A small image diffusion model, trained from scratch.
Data: trained on photos of plants, animals and fungi (iNaturalist), 155796 training examples.
Rows from block 9 of a small image diffusion model, named by matrix and row number. Rows with one number belong to one channel. Each number is 128 + 32 x the weight over its row's rms, rounded and kept within 0 to 255. All counts start at 0. Numbers have three digits each.
Before each channel's rows are labels from the 100 images, of 14976 (inputs lightly noised), where the channel reaches its highest value: "strongest on" is what is common among them. Only what is clearly more common there than usual is listed. The data: photos of plants, animals and fungi (iNaturalist).
# convs0: first 3x3 conv (model.mid.2.convs.0.weight, 192x192x3x3, each kernel summed), inputs 0-95
# convs1: second 3x3 conv (model.mid.2.convs.1.weight, 192x192x3x3, transposed, each kernel summed), outputs 0-95

strongest on: phylum Arthropoda; class Insecta
convs0.26:177113150152139086129138037121088112123142119139085066143107083097138182105149103093151079103228129139116113163174126159126113153142105168087111058154114146090095122125144130160129133171164122090131190110162116146112130150144141093130125144148132101061102111184140055135122117140169139173
convs1.26:116095190125126134196101161142205105181108102122124167152097152121153174111135149176132145107144117086155122125196098123150071153129144152116111122089151123157187147123127137095124094118126166176135129103103104150119123115114123099115131186087106117111105138153214137127121137170080127172

strongest on: order Lepidoptera
convs0.57:164123117116190157133066156125141140124119133156110067176099093111184163071209138092132070114142145161125126090075134122155112129081143144076128094072091110131102075125132138113137145125137137162089162125138101139080118097109095107092112127108122111099112117108130067124119114134144127161
convs1.57:175159139149156084164153139124173106125157161158147110138138092146133123068102108128073096153163106135126158080165155161098090117151158154063093040111135153126139090162138103146116129160138171137098187138155148119127165163124098140133154186139095121120170161168161177110153131123137065107

strongest on: phylum Tracheophyta; kingdom Plantae
convs0.153:128089107165148116109087106090097124126130162150120076156145075106161136087194113107139066077157101140116118094171095139186093126150153134108093087114150109147108144113150103171133156132130086132104162111129050159081142085105100088119124173091112114077099080103163099080138104142131099248
convs1.153:218178118143124076169155137160175106110167161180154105142131097120121140090109142145094113153163104141143170102150170172131135131151146139084101051135118139115116112159151093146116125156155160133121171160173157099148181185134086156158162168141110124102167174134158155089146114099156065094

strongest on: order Lepidoptera
convs0.3:131143117105157122087112090101075154096162113137058088082090066139154100066112106102094052115109108100130108107069147116125124129057124073091130112122148095151101087093105076115114094099124100127131104094116132155090094093097103097116117038126127098107099130080094035109098152110157091215
convs1.3:172154146159163101174132153156176092150141161139141123161128126140136150084111131154112110140161121122137167084182142159121084134163150163064091060119136155144153104155140112138108122142155169156098179134139154133121156145138123139131124221129114117129140134162178184121153129134122099143

strongest on: order Lepidoptera
convs0.133:156091092145113088104099099069124093072115131147107068111103068118124073071122119030123037106144110149113128084139148116155082133075132098036084031106127116126116125092150109150096128134132087079092122122115078141116155094095103083119145102099111115080089103132126105105098134092114102134
convs1.133:094112146074104150159100127168123182158118108073144182146099131099124155188145129171172171118092088096147090179130112120183157127134119097187165193146100097143142171113142126117109108087129077129147082105123129169153071096153121088122120097137143131081108129116170068140095106174130176171

strongest on: class Insecta
convs0.134:137124125124109070126104098096091112057148117134118082105112065123127094071097090052101001112137100127095125107139121161122088103058119084034109033080121116144100091111094105143108091110103105125122110156128078148123121090112087059140157066152106105075094103133095105101093119128134079108
convs1.134:156104151140142112206121143132200107159117134147131137145109122146130160083124145150138111129157135103158162075196148115145088141120171173078128073096170161158160103138138143140095131150143201159102157118155142148113157131124118119113112214102105113123134132151186186127144140139096099134

strongest on: order Lepidoptera
convs0.141:095169176096152136112174075090064174114181149124104120100123100117149122108121101096103126140095112129117094129059150136119131138053101077136153148132149122154125120105093100137136109124124120079152068143149123158114089109107118130141142041158148139123120164106043071138126140142152122185
convs1.141:173150140157157105175126158153179087142137163137140119164121122132131147081104131161113108138163123118139164079182146157122084134164145165062090061123128149141145107146141116136095123136151169158094177129137150131121156142136121126125115227117115110128138130161175179120144128125122099133

strongest on: phylum Arthropoda; class Insecta
convs0.27:161082131147095113098075166125141166142113076155111143154118123105178156077090160147162088155134133140135071147146125162153092176189138164076119065132066096163167118093087172135141135154131135108100167104119082105082087142132158097116152153102156120124079077142173047100110099142102154141
convs1.27:183169115153158108129179099109127126053187168172136087107165091144094125116088123090076106159162096158129167121120167161137156086124138126096133074144086123105086118145164071170133170188145106097136156144171150113130181169135068141160161103160100135101183172152078134086158130094186065074

strongest on: phylum Tracheophyta; kingdom Plantae
convs0.155:130097107199132098088094088059070102111133150113102046148119062127129125065169126112096065096160107129088134089191120149152099155150135141133081049143132111160131114164142104145135147145118090130132144119150077131104140093116125073086114154128117136066104092132129107098143107151160093255
convs1.155:152097101090128125220073159167205120187118103114142162164068142142132186113143145212150143129142097104148158127169102096160084137135138137134127124105127127128169145124134122111048074131153166182114133091126153159129133090117118108115089219090109136145106155114174138123114103108069137120

strongest on: order Lepidoptera
convs0.165:134120137193127124132087135084127116118149166141125061177129079110156137067150152105118089096151088139091103118148122108147073136142145144110102040086138111146100090136141131117098099133099107120111131100136079154074128114087125055104126182111121130044097073115153089109151127126110112244
convs1.165:188172098133167103161138143154131114102184197175110128154126118136108194153098145204114132152172095160139189134132147155147138117163137137129127104165057117089096133120176080179097142136176096169113158135159185105153175143127082140175129162142153160116150171131121148090156075078172077098

strongest on: phylum Tracheophyta; kingdom Plantae; class Magnoliopsida
convs0.164:156119091168147103122091058094066101110165154120100077143108095140098129087185133116108109097192135132079125118180154164183097104148164175110093054158132119143127120162131108179112137144147133122122162135161089137140144122117113076138142172123120097052137105121139108108147110132151122247
convs1.164:103057163077098159178088157134179148179093080086115198134067137108130167117150155184183165099097117097164100154163092082157124164091133124168161170139147118130172167103137149107102085116105161140126079101119131155152095089135126090124109146098114117121092128130185114169094121164078170138

strongest on: phylum Arthropoda; class Insecta
convs0.131:137114110146101113118139103080129093082132110127109101118138074093140104100114067055121058107159106112102113085140132128152098092093128072040146024078138107138122109086121112130102117123096078111098133125114097176095161076106094057109153089118084130054107096136127128086109132129094090125
convs1.131:164144151136152099177164105102180113111145135181150133119142090154106139102130145127095089138175121142123169078177173131141101125100152177073125058112146160126126083143145117164128140176143203128098179150166139117104182178116090139162157158142115109100158139168130170110154137131147073110

strongest on: phylum Arthropoda; class Insecta
convs0.58:130107100190149124134113079117088136121144166138106065176095089120133138067172140166129102107193133149054134108129133153207102144101166168093116089109096148147106091146144126208107148161158117131109182118147100119154157123118111091090130137107108085088150145131123094104126109124170127147
convs1.58:109076198086101141152139114082172175131117057131109176087113101144124104100148140108138141124116115139159085143138126072172132125047160110155170120090174132127153143129126138132153139175064180094152105119177106147144136127101085112130164089130080121111128145154141108156106162151124113093

strongest on: class Insecta
convs0.55:128129096150135108111125079127135122126124155134116070161071067136117144066223157135138105133166131136079140098165132103146142184093187186083110116109077146134127128164108158170123118166155138138124174130172122138118165119161114106127148160119091068092151139135137119133145141122124135166
convs1.55:174125130123143166173118170109171159101206143125090116132116096125133163123101162157094168153151079147203180176098091134172107087131151093145156135147080074126142174108186067151089136182115111135129104101183183145156172093115056112118111093142092170100174178183115113116129114101138097074

strongest on: class Insecta; phylum Arthropoda
convs0.143:130092111131119087093092126090100117044137104123104099116103048101119096122116130065116058108128114134140103067152128144128104128078128056033117050103117076129125106089133145112122120103082082112094101111125102152109160073133081107126148098132113127101108132100166092113093123110091109128
convs1.143:178164122160170110178166134127176118087177162170152098129146084150118122105110124097088098160158093146137165119148164149126117113123153153080125055125118147129112108165159086165126156179157142114109171138174170155121185167117075118143148143145101132101175186177118172079162159092164059096

strongest on: phylum Tracheophyta; kingdom Plantae
convs0.150:125108122158139115116111064081093044122154158114096048149114065131139130044179129109116086089196124146074146115173126141154092142159148183118103062134119108143134149145125117160137119151143110135118177137147098149110121103110099101114128170107122098040112065101108102112149123139145121244
convs1.150:137108171090105140195106159124177192176150118099096178172084089130144156095152147182152191126130088122205104154165094103189108143120158109149146139093140091134175163126135100103114112120114116144142094097144147163171123082128101088108125145121073139100120152152215102144113130120082137124