Weights of a small image diffusion model.
Model: 7.31M parameters, arch unet, norm groupnorm.
Training: adamw at rate 0.0046, 9400 steps.
Data: trained on photos of plants, animals and fungi (iNaturalist), 155796 training examples, 7.7 epochs.
Rows from block 13, named by matrix and row number. Each number is 500 + 50 x the weight over the matrix's rms, rounded and kept within 0 to 999. All counts start at 0. Numbers have three digits each.
# convs0: first 3x3 conv (model.decb.1.0.convs.0.weight, 96x192x3x3), inputs 132-143, a 3x3 kernel for each
convs0.0:468471476474480483485493491510506508502502506515514519429419427422414419427418421459458449461462450445445438530527530525519519520510513500493486498485478488481473504497486512507495506503489514505503518508507519507503456475462472492477458472462573584570588599585577585575477475487477474485490488491620619615620623620619620615
convs0.1:486478501529547510483474532477567494518756521537686464432527493459507532503552488491526491561438523508465474521485487560268644500465504489493435531442500478520459470457538475475596438460582478480541424439611484621561458517461481490412415403407427472429479532475466486450471498505496600468485508484390412503403410539416456505
convs0.2:525560630526522567525536537485508467588707603508629597403435484451437490456410452476473502486555486492520501535501596524477579506481540483487458483583463510492456425437487469499480438403414438489559560544654473441530469518485525611524474532483468469483492514474503517504469469523469383474483482494478444541412342458502510543
convs0.3:494452454505488476561513482496516488517487524441440508385410407470460483451430473520540507541553545490508506522541507577585570503530517469494460518529521452481480390457438452559544472544509436506501511549566451468493543520524522520519542533511431421413443475443441463436504519530540546540555549505491469461473496480531527495
convs0.4:563578550576757511467400456510431445458568517452459387451462482462453443503478460543556564554404512579635602553573584554261489504589516479495548419190345542559562506522496518566492466486523520483517464302486485482526485416440464498454464410502471479485508566554459466502471538496452759458494491437539570498538634523457408433
convs0.5:470486472492507498489508491493518502536534529497502508540563559567576575560568568401407410403413423418427433458480469485498481474486468424456459435460479448473482473517530490542550480521534461523528477524544469500507481468470470467467495485484350354374354373374359385385582601583621622611599613592458465464468488488451484479
convs0.6:549548535508535555488487530553577566504442491489434465469440467423382423422375412495488516456396447461407451443443468484415458488467469459445459451400442433397427370405377440501460468491455481486497479521641511515605469462473498523528507535542500488464521555508531547512515545523474516514467458501539549521557577564520543536
convs0.7:450431470521483471500505506491494518434468609496543631422476487424362489436428524532525524530500518515485499496496508524470514467462505521501488525470462481459452549566504518509456470473408492522500520509547497467465488467490485476502532512503516520520527531462522512469460444426452487443421504454583589575578533515561516502
convs0.8:475476477482483485489496498512509513510505509517516520429420422422414419425416421456455446457459449442442434540537542535528531525524528506495489504494487492486480503500487513507498510502493523512508523514508523509506455467456469486471450467455576585574592600587582590580491486489486481488499492503633635630635637633634634631
convs0.9:510573527516557497509515503459494491515540540482466485379465470423476466426421418450448453464462454440451431476456413474458436464468458497525526508521511471489488548564547489494491483501537527473474542501463528502515421455456456487490425474453506537503486505465493525494466466502457450478467450481519561519511548525491515543
convs0.10:569618525470434366471341289511523558473485566493494505427455462419464480450457469461533499527446420454442430501429451538493487433462486529525539560421453610529505453451424462513486468518473515496466520446495570579531462504450475520481440424412491563534452502410459493425471592531552445424559410405508520471462475445478503502
convs0.11:486432495547504459490514450530496552472490495514554564576469504494445463498586511460518451472488469482450501500502494510485511509483480462459427487483500526552550484463491516459518531576515434568509538377522511508482602580534493541498469432434503524483500533492536528510472435494453454506451509527454436489494504503532534475
convs0.12:637576515665586483637568473518509474551538433557531455573555521589550473556519471489485517482470502474467498505516537516518527506503508511515544509495516495495517403451508392429494426443466520504540555432503509469525496501494484497511497490505425458493406452505438460488562546487607572475564544485504479486504483482506491467
convs0.13:505543495520560490481503478494552476479592477490569473563563519552571521525539505553527531550563518534537502550587546582663579547613554506477488516529503504500483487398468496409444484455498496496434541543379528514418502488477507512480473475480404393446367331426392363433594618559599618564582596554514521518505494515489486510
convs0.14:431481509475457535470434488511433460472357535553477471432409540434407578475519548537453479541483451550457462525497532535472475537487527548483444545488403496491521569581493611561450505474502508495511493481552411441428503440561494466561487413480541463436562484373529461524462482414478471391460455496486480486524463523538511549
convs0.15:494484490486513486511534507482436478472440519453503536476461513322503596415490575577499433609469431556493457482479487455402452479487507524522467511472487487480496486489522575565616478483529472476448496534493355414428531489531637528482585465462493485547568482460498512561474431504533433428509467529500509515486506543560543548
convs0.16:502534548531587551499545536530533516531556538515532512521538522539551547526541529471484481476505495463460468548582548583617599545573576505532520519553549465474497502462435507454440502504492510569481562604437536570465510508507525521508512514501436380381423337363436393395447446479458479494458451475487504495506498473499514503
convs0.17:462394393514535487502569495490476450490472448486444438462426461399491487440466506444495474471461509513462551478479465485469482499466493513499526560508516585537560538445507586546542547583521549406586547460521483467516476571512460514504466425463488533461501491490490482513415521453496525464542514472482366425444494520443550500
convs0.18:438420470503477458519528490529563499558583463549536518586668561512599491409406409544480506530470474479429458513513486570516477566493493518460496475445474498458538468454484467517464493581541491587492494568425476493562543510484480489480561589540431372502445428477549609488439391426450371447488478496533509525536547529543577548
convs0.19:495545508457545544470515525431466507568561482490518511525505412612568400543504414466512570469506504486501522459533523459511477441482472479507572452444486508469496512498514319333513553480537493413500423242366511415510460413483463443574470416492553516514439487565550510510414481480381451509444480485543523514530507526533528521
convs0.20:531540528566547494552536478515528520533533490494495479549557519578564495548526462514509524507502509522507513523506493519506478528500475519540549521514511518501520428429491411416471431431477503493486523471463512476501484469483472466494506506515415417468414423483453467489473500472509518470489493464462452458460456452472471444
convs0.21:579554551575538535579545543519498503524484477526491487517480475520458453518468464452468464459474477459477478511505502512501497515510504485487487476485491480496507509525528498513520499510519531535560517522563527533565459480476465485481460475474516531530512532531512527526559524534570528534578548551502500498502500498506503500
convs0.22:548544540548547542549548547497482477512499491521515509506507496515526516513527516481487479492490485492489484528540530535548543536546539507514517511517518511517515482485487479474475480479476522517520530525523532530521482486486479476474475470472481487486481479484480479476530525530536536542529535544483484477482485482480485481
convs0.23:467489459531519334486507481530463510469480514520479455450517563476605403478596494512496509458538575514535525489482452448470497547524471567510503544513474596521447522500491644449202523468479576441454520367224522521465412467495400483512427488527548514478571517481520479438498422472419404463507480470484493476573548406467518506
convs0.24:539553552572562549555534487501452482481392463496474495473473476488472504507504487470446430435439438442462495454443434456463451459487493508513467492527515488532546497563526519600571452509491454557575419523587416454456496504487499519484502498483461492460474515470454456435553565557602557547555525478509533507525555511507521470
convs0.25:472471476473474485480489502489478478479469472488484487444427439439419436444427442520536523531541525514518505501506507505506509495497502524525519533533518522523508488500492497503500490497495527527538532531542532533539509531506525548519499523496554566549563576564551567556418399416401387411411401419514515510515521518515522519
convs0.26:599696604541558564523506516456459508507496485564514535573529576488480528458452554511573571593553597554590579466578510410475516481470508512564522554524521504558560417556521413525451495509457620471432483559527472422549451491528497441506585548553481495499482521458504518490508596541466499448451454466502595561450409437454395396
convs0.27:513494469519538492518549514511445479491429502477447527469444484511462513525461510474437465497460449540501481460450439543520448542520431528524553517521542570549536616539524579506531555537553512463491532429506446394492504489496526608557523554496551514542524518526515496521537454499492383448511418490525525514530552542513502494
convs0.28:472476490506513519557603525492518486514444494472464475558520544551522526521506501534551535577598572534554566510515551495496531466492515454486500478569534480527513451496500471506488477489474552541592498508597550510518519556519581590591548561560479538498510567516497525505453472442477506440456492375442462482465488517527566544
convs0.29:480463464480464476468465470503488499522476484514478463468452451474434438473446450446446422469478473470482483454464447456468469447459473453473455474510504489516516445485479478532532485524521420465486437490530445476499469468457488491476481487467401429424448481473457475455504475484511472465488474466477483481488510515495504504
convs0.30:521496477501486495499481493538558557596494503571478438489494477536462459527471465531489471519508496494523531547505467552536508506527529526510493516559544501557552324442463339533554400518519458464521485476556538497469508493484501500463533522500455479468448526514468516514432475479460513487490498483509505509431498548488516549
convs0.31:477475464454453454475481488467452448461411426485435445452433454442418442454429438493506496515520510490499491467480491487495499481486486489506491516520513510499486474494474481514493477498487484519527486513540492496513494515502514536521482508495488508490505533515496522502462449453412400421423408433478491480485509493507526513
convs0.32:507500498483483478497494499520460450508433429552501494472429437462405419487434420459470469475480483484475478427464487446470486460467485439469470469492493502499496483517512511550537497536529482527538484530551470500519503503482512524507490510497531550538551573557541562545468449452436430432442432444515540516514547525506531517
convs0.33:530551529555572540544519481547545526533489534464529512531595572537556547517553505632596552686663600595628568550504474584570525523545489460484492477527488435480456497540525465539514433440439428437485478391516550473485568554484568582533547552491512519500506533497509492481505524517583638594536577575536567575509528516523505484
convs0.34:485487469484493500504513498463437454440389412456382413447421445442385423482408442497503485510511512490496489461466470468466493475462473476473467484483492489484481417459422446531482456496463444475514456482553471472508497519509517567551499557525453481456482534503480526488491481485474445465484453468465483444483529492502530494
convs0.35:479477482480480489484492503485481485485476483492488491438423435435413429436421434511528515526535522507513499499506511503507510494494500528531522535534525528526511498503494503508503496505498535535540536536545538536543500523501516536513492514489563574562570585572561575563419400418402387409414401418520524520523524522523525525
convs0.36:533525531523522530516518531524527517537544530524534523482489482484496492477493488512516510518524519517526517514526526521529533517532528491494490492494490492493490466463463470468469468466462524522520522523519529527517520525516528530522524530521495493496496498498494493492522518519510506513509509517512510510513510514512512515
convs0.37:393398433382390429406410437516530541544552562552556557576582591586578589597589593526517513519515523509521534559560549561561556549558555568576560581585572559567553491479423491491432476472438601588509598573482590553480414407413406404411408405411421406405388383390399404421440457493432448484442449479515514519510513518505505510
convs0.38:513511526492501524529532542440425425441414403520485448416381392422392401453434450476482478484480462481479467518513513530523509511517527470469473485470463478471468527538538492522526444458465461503527437470498435448462522532501529540509514520501503512502495505499457467461516505517513511524544538542535535526527538538511521529
convs0.39:548561471538523487493509488458423452447418465431438516480554605471474597523509573498484487503499480517522505558544540555519515550547509474498473470489472469490477531546487495514476472480456532490444537456439519464393526524532498500493512507513503496462461466447468483479513520500518487499489518516522534493484489495480496497
convs0.40:473540493474570566472471478533606565588545504568538471539583555463645561484571483419422422433368421428409416524552546543536546515506524529484481505453440478432419574515475584601455533524478510523499540635430503570497434514454513511502480449469541554509560513506528532526463503483368432434405371397526549540548573572546558565
convs0.41:476472460449290476523579522410392424472626523420394412538603575641700572551536471476533464529647587492511497470526442473562466475438404471502477472511530438427457521558564434487468531573573489527537498603489394418447495508468555458505536540500595579580519476528557581600488548475555512536416526445535497489506381447525549517
convs0.42:456490504560486531519496476484542438534628392449542471607588516580595488483534552448515476482538517532561491465517571405425585507418517419442474501480485482493470461441589698473491620479504516403466604478432567523441532608545501493579502545565463513586504317582577508550453507436515506403501499420415444566404326557502427488
convs0.43:519505502527487513494458489454454441517502496477503513595573569615563548549502492480493499520510521500497508503500514504480470512493484422459474443477481453476502456481482481524493491498488520526484537521475547535456527531531548562565519522526489479473476477466500485480499497485483440440499459469475496491448461461452464465
convs0.44:548549535565612590564565569553504495517494472465433412471448466465445462433416435487465447480440440495461455444427435471448451457448456478462437506487454502468439403446428419562539393493494477559553506554507479487480537524511525523514527523520473473457436470450415458454527536530502546526520515512459484472475529527479519531
convs0.45:483565497477549454438446411497411503430442491446467484404450475430488507470492466445450455442445448496472498448492463469486430473488423479493441441491421430435426559558537564621528519497485540535488555523401467453422450470438480531495466475472468473480461482504480487537435479479445484449441505470476532481514564535476504485
convs0.46:499498495494542551514568559348379375401439463455491513328372411357455482395488517480507509484502498462479487480506539484505521468494497498504525484506493469491510551508487520453398480415394516490453542512426524506459535523493521500491482475454518519510506475454483451430490493465480517513521552555523529538531541534511526512
convs0.47:479472476557405496490386456529562555593635523609557489438426478439460520462491517538583571503587591513561550486557537486619607512599574526545545467540544489539506492470467505494489470484480456492481454571474470535455511474476501440468456413444512458459520468471504469472483461454584409443498404485446441448471479514479497488
convs0.48:515525487502558514470501485395470550507609614517571561414475465471559530478527523530544549536537565527528543586610615620635643596608617502513520490498521486483493480481474444425434473443458465468460457472482446464498505490485487488499484480475507508484454440471468470481471481447490527468491499478550549493528549527505518507
convs0.49:484515494484503483469479462509512510502525524500529523491514487498540512483521494463446454457439454471457479510508501515513512520519522464451459465457475475475489479479479485475474481475475478483472484486475474481476498483502478457473492474496483477484475462470479470471444471455441466459438462443487498488498502497490491484
convs0.50:447436492455448462482437454421443547461545598481513568429415498461487524476469525490507489513542522478499479542558522606648609569590559480512463528564530493524484468478513465430475466421458453466507481513532445469521565598578551607559528563527469515486474480464459477458484464561500458515532498546468442456448432451435408436
convs0.51:497510499502512501494506492554559556551559554540546542546569540559584558540563535425407423417402416428414427494496492502503501498502497462458469466465474468467477510511509516509511523521518526533519534540527527536520410392411390371388409392408504497500496489494502496501474495473484503482464484462539544537544550542541546542
convs0.52:488503492491505493483491479538547545541554548530537530519544516540560533522543514446429447436422435450435447508506506512512509513511506458451464462454463465461472488486486487480484495491493493497488499505491493504492475458474450430449470452469488481483479472478483480484471488474478498478463482464502508504508515510505510503
convs0.53:425427405465470437429439413439473475507552546513551535313392420371466460368424428513538523505535530481529513486524526466516534432494523493509486455481464447494467514477429480440410474463436499416383482412348456455426499554517531571541490543502501512494505516498497511493394393407429424423453434440515515489507508487486487482
convs0.54:499510496499514499491505490556561559554562554544549539546575544564587558542566537423407418413402412425411424490493488494497497494496495470464477475473483480473484519519518524520518531529527534544534543551537532540533390374389370352368387369386512505506501493499511505506468486464473494474456476456548552545554560556551558549
convs0.55:505486475485521473502528479426411414415502507513572556417412460422520483514543538504529476557540511471489477579638559596635581522580537521507462497462426460481466518473528461344364490422429501439493483466352487437460523551512624659608517562542497525487502466441503494466456431452419425409452458442512516497500534486523546491
convs0.56:538555499572622529530584519536546555537587582516557542531557531553585538526555519447430452423410434448431458497481489473452488500475502455434455443424451480449478490479475504483487529510506480491470514520492495489493469449450447420423469451450493483486481471477497486494484534480516627510450528461497506488499501502510512518
convs0.57:520560522521557537510506481527535531510545522476521510555578537548559510484497451462435454452451463459457476511496481517514493494492482455438448480475472466463480454448438456447436461455456470436422476455450446463453498484494459451457492471490460463469461459468479479482420460437444474468445451439487506482512521505508498470
convs0.58:558565588607693418544555514632618713531631671653626605561639646524623493528569504517487510462348498514494535520515488544484526495521481587496534559400569579545621536466415538464397464430412554555456623581439550524510480483583389437481458464543514485457497495482480480481509493497519664396463459433466524440506586408453480483
convs0.59:487472481474497460445444459520522475515524468493461446458467476455476494459474494476502491496573538496541510467522443513602518470539458494520536513575588512528520505477528522513540497487499524488423529509389511511393470481473467518490449452447468495493446450480451461454582541558550507564540525592489480489488505519472485492
convs0.60:507535499522567514467490437503431432528423437453506469423453476449506483457486479495483533430478448480476485434407430441471411471476456440410457283438371388382448495531515541615551477493504492456478558532418518483465503514485465501470427455450472472451481508492478499486456514458477551476445506436458486460510554541469499500
convs0.61:523480516492383501494450489463453484483491482512476472483501519517594564506556520501522493524491490503472519467499485510595523472489467492474505498441473498451500444435448471499477453452456492430478522538511458456515496544523479488504523489499464466438463481432453481459535547552581475558500551550466465440470466451446474448
convs0.62:483464495468488442485459490527459477437497536480505416517507523527549538537551528485511494486495515461498484435473468456482468441491424429479442463423459420509469528494529525520559537535545487486435466487477454513431527509539518497516531520531479460476477480477480461480537477512511490477513527526492482485512479486511490506
convs0.63:457483433482531466483497471429446461418451467461464495526526529527535540525529532443442449441422437431423454511496506500451464481461477463443455446384403438430446543545547533531521516531510506449440510441440491514456491492478505518500500506501517509506530524504493499486480489488487520495508513499523519508501462469464437451
convs0.64:524449459509548467499556488581509545432494594503538560514558532569517501522498510443475466451453459439453473432461436534498435440451412411509494574532565486496520493536518489500557489479503523578520484360504501421474508524540485567549444510501516515530483574551512507480497471471446486460490462457546518495546523487576515495
convs0.65:443464467437439438452441448454448442469462442487469438541542556545551557540543544482487471460462465438459463493495485491486484476496485490480430471448422438455434558555528542540531538555549519532475495486492460491473490492497500509507503503501529535535516539546505520535520536523517516512546525521482502513495503518484500509
convs0.66:525518514513510557493522572513461378480324321536590499542383378522304334506438444452447459431442458473472458467424432481500443467472452442450481433436487488493489499584593502510566610528495442470604499278588513426448437483509440497496437509471471513521423525522425445474491476489478466525456447543527561533484487514475493526
convs0.67:496484491451441458498472516421436480440502530469486494476488489533537546533539537457505451515542504471496443447482436494534488432476427417447440509507501471477441508481493520496502519493500462455464478483499459464481525533504526543529519531517507494483491473451489473474491481475456434458486478484471462465445438449460464490
convs0.68:392396393383391386371375373531526527526520519523518517538534539540537536541539538404402404405405407430426428437432429435431433450446449347337345347338347390387391568569562571567563571569566522515513524515512527522513485484482481483484470469471602603602606609603592596592503504505499505502492495489594600599601605603594598597
convs0.69:475542542441492522487488483536564497569593535540491532531589616609585612608624568424419410431467421437475437472457455461403429440477449473423400489444422423471494533572539564605544506543524551543473592545552459469467471478469421469478508489497541563520566576528523541514552556550587540546541539516473512491461487491477511489
convs0.70:435440440433439437424427425498491496492487490493486489539538537538538538542541541432428433430426432450442449472467468475470473484482483387380385381373379417410418540540538542536535539540538497488487494485482500489486500506502506505506493493493555558554561562560548551547516519520516519519508514511546550545549554554543551546
convs0.71:455464459456466461446454450480477481476469476480471472533534535533532536539535538444438445444435443458453458485481481488481483497491492406395401399386391430421427525520519520514515521516517480470466479468465484474472512515509512516514506504505537538536537539537531532530528533529525532528517526523518523521521530525517525519
convs0.72:431423432418408418425419429610607598601604596585583577600611609609616610603607608458457455449446447448445443594594596596600603603603598422428422423426421420419410535527527548537534558548547585595579599606582598602586535532529515514514509509502570568568568563565566562564562559554555557551547553550503499503501497503506502504
convs0.73:371372368394416377394386382420419478431444509432448489411448438447461454480488468553543543558545549546539539506518486529548522501514489550541544553529543548520530521520506536542523534537526535538509558515495525508485477504508499525509529534522494491461517520483508502473400406420403432420394412426437467429419475443382404388
convs0.74:534484592428362404570417499498555580567659658566617616416420458449535519485543548498562544530627617515554553476490427446562516399426389510561552549617621546557555443415422473560461438448420531487438574544429488482435422482482448496475465481453507477495476525475504495510393476410476514468431459421578358535362189326575425554
convs0.75:493463502526448473487368455487627541464626516497627490499513563522540533525481525452482470466535494468538494505439445490493447499493490503560524457496462432493443530558542484482415489423496563560559524527551530517624474597481530644512481524459517542513482484478482462464482439487504391464457419485563458513565455522500359513
convs0.76:410410412403404410408405406589581578578597586555577562593601604606610612600609614473461464459460464473469466539535539533541541540534536463453446458454446455443442528517511543519511535524509565572542588606537568573546531535530508508503503502497558552553556547551552545544545550550548566563529545548459455457453458460452453451
convs0.77:528538533530529538537548545559545513535537497515504480495523505495517495479490463461436450462452453469459456411399415411414413419411415462462464469485471444452440383408447404434448408440447405443466441483500437459477501475482482466472515501511482484503484485500494504513601621584619632604603624591451458465457460471469479484
convs0.78:418428407401367381460425443605605601583611586559582553621641632608618620616623621450440455454464470478489464512520513520511506517508544464514510480527520455485476566568545536524549472472510552527483545532494576627609521530519492501500505505500556545549532520532525513532470496479475454449535493485461469442465445445471453479
convs0.79:403455377460516418372415340536507539542496532556550564442469508463485515525524545484488505487509512490502520486467476459469472487475499493529519519569555494517517492525489537564522500513475506499494534505489503460451472467471498493493521522510489498476514521492511506480513562511558605545470517466390417347350435317289325284
convs0.80:418375379384351375395390417633608579610628572595604553602605617619622617606614602491468465477505488482504487514508511497513525512527531421423421426420415440435421533501512521474496502499510551562564572606573550528544553553522534547528511541524546531528537522542531540550516496500501509519490509527480452435443429446424459466
convs0.81:478460440457466430504503445408323326448457433571589545477382403533521493571607576469490479460467475458474511472464459461465479445477492494489489513504506471502519573601610540501525447405418491535600516480479516460421516537517491491483461443469540568549493480493424371423511492456478499461569581502476481481455450456429408407
convs0.82:522574544535570559494534546431443445445508513412449460485529492482526487458483456432421454450455450465480472487493512544520515527533512463464493464504498480516509457481512473490515460472496497483510527499525512474500459469461482495492482494488479489469492500490482501487454480438459507481456503511488514511503502513480479493
convs0.83:413403420396381394420397410596612597544566588502517552576598612549575607510537581452448446445445451432433443457447450455453467445447464436434424439454448412426432485479473508494470523521496521533513543573541531575567500491494492482484509495490528521522534518513553543528507515516514511509511507512449440447451435437465449447
convs0.84:435478480479437422458428403488457456537507391551552507591598539578538510537464542446427451471472477455482467467473487451445460447442434521506472510504496466493494581580544537546524512532489575617568487480570437334500479415431518481497481517521523513539521521545537554534467556534532506474511448467489504512489492511471473448
convs0.85:472441457452468488452506540433422405493436440490484428512494536525366415533513498432484457512528493437446445452525470493499458508521497440482466486468439485497496470515487417461466486499487500514513478314379532486458493521487614667634514548483466492468497579581450483464559549556514467487576582586506511529443505532457491530
convs0.86:466466463466468458456462453507515503510521506502510494539541534542547536534539534430416428419403414427417428480469474471462466477466471422411419412401411423411422510509512515512514517520519490490482489487484488488486492495501492495501493497503535535536532536533534535528491494488496498490489495490532535534535537534532533529
convs0.87:494510469499486499532539531440440492431436416486473482364333410341218371413324421492456475500443453505448469492444465462387442490439481577508522548427423573483478576551508501491488530525525461495479392383456476433478473488453523541503497533488512531512524560543507527519555521531603531579571565596549556550514525549575572544
convs0.88:401412398421438420412416402429468508434504553430495528483492491482502507474497502553548548552535545545542554545540539552542544550548551521511509519494498520511518453468457465464444489477459518518509521517510517520510505508496501514509493500495469470457479477457474470451424435433427448439410425419461478457469477462490479462
convs0.89:475459479520556472449455465438443490472612610427517518489483486534513539555537513485469474496507481508515477496451485491471480516485487484462462452430410506474448480480519493524526529553567492478464542492376486462481464478457430466439406396396501503503485478475492505508525485477570522509480502487530487493488455482494479510
convs0.90:479493493475496485466475462478486484478503508487501490517529525522531536517536536417401413403390404415401415458447461454442461455457471424399399413390400428413422504502498520509499502506497488486474492488475486493476481482488476477476475472474502500494502494484495487484514531527507527527497513509525529529530527533526526525
convs0.91:474494377448522401417491394446440500437517553469545533518540559522560527506530496488447470458438463478468477490429435402353397439403460447412420389341414396358415531510466525516522482485516498571578525579548507495505481517521517549543508555548590552515558539543523528550494536456521630527506601512615594494532494469487493519
convs0.92:441452441451460448451456444536542530539547532534542526578581570578580571573580567436425433421414419424419425506498500502489499502493501439429438428420428430423434577574570584580573589588580524523520523524519519520514469476482471473477477479481596595596596594595599599593502514500509524505507510501579578577582582581586580578
convs0.93:528606568326671583416620554459489500434419603416488567542475462559453524541499501574454495650392450594474460483360481629258410511414455666464495722333396685502424500563517456582555455517452440512540516530501487531525506454469355439489369430485455515485451544520502528518464578519364694625411583520415538482424579520470527505
convs0.94:525457532513628573531628593597576565587543532616601592503422520481508532510503523510545548495323437501444500511531558498173407496400489709684686738331466680459538532492482537614489504573476476437489559507437544482437491531526455453445445509480528540502565576548519538533527446478407584508490581525492506488521617547489520504
convs0.95:451456446459464452457458447524530518527534522523529517565568558568568557564566554425416427412405412418410418494489494491479486495486492427416425418406414419412419556551550559559553564561558511514509513511505509511507478482486475478484481483490574573569569568569574570566501508498506512502503509497568566565569566565567565563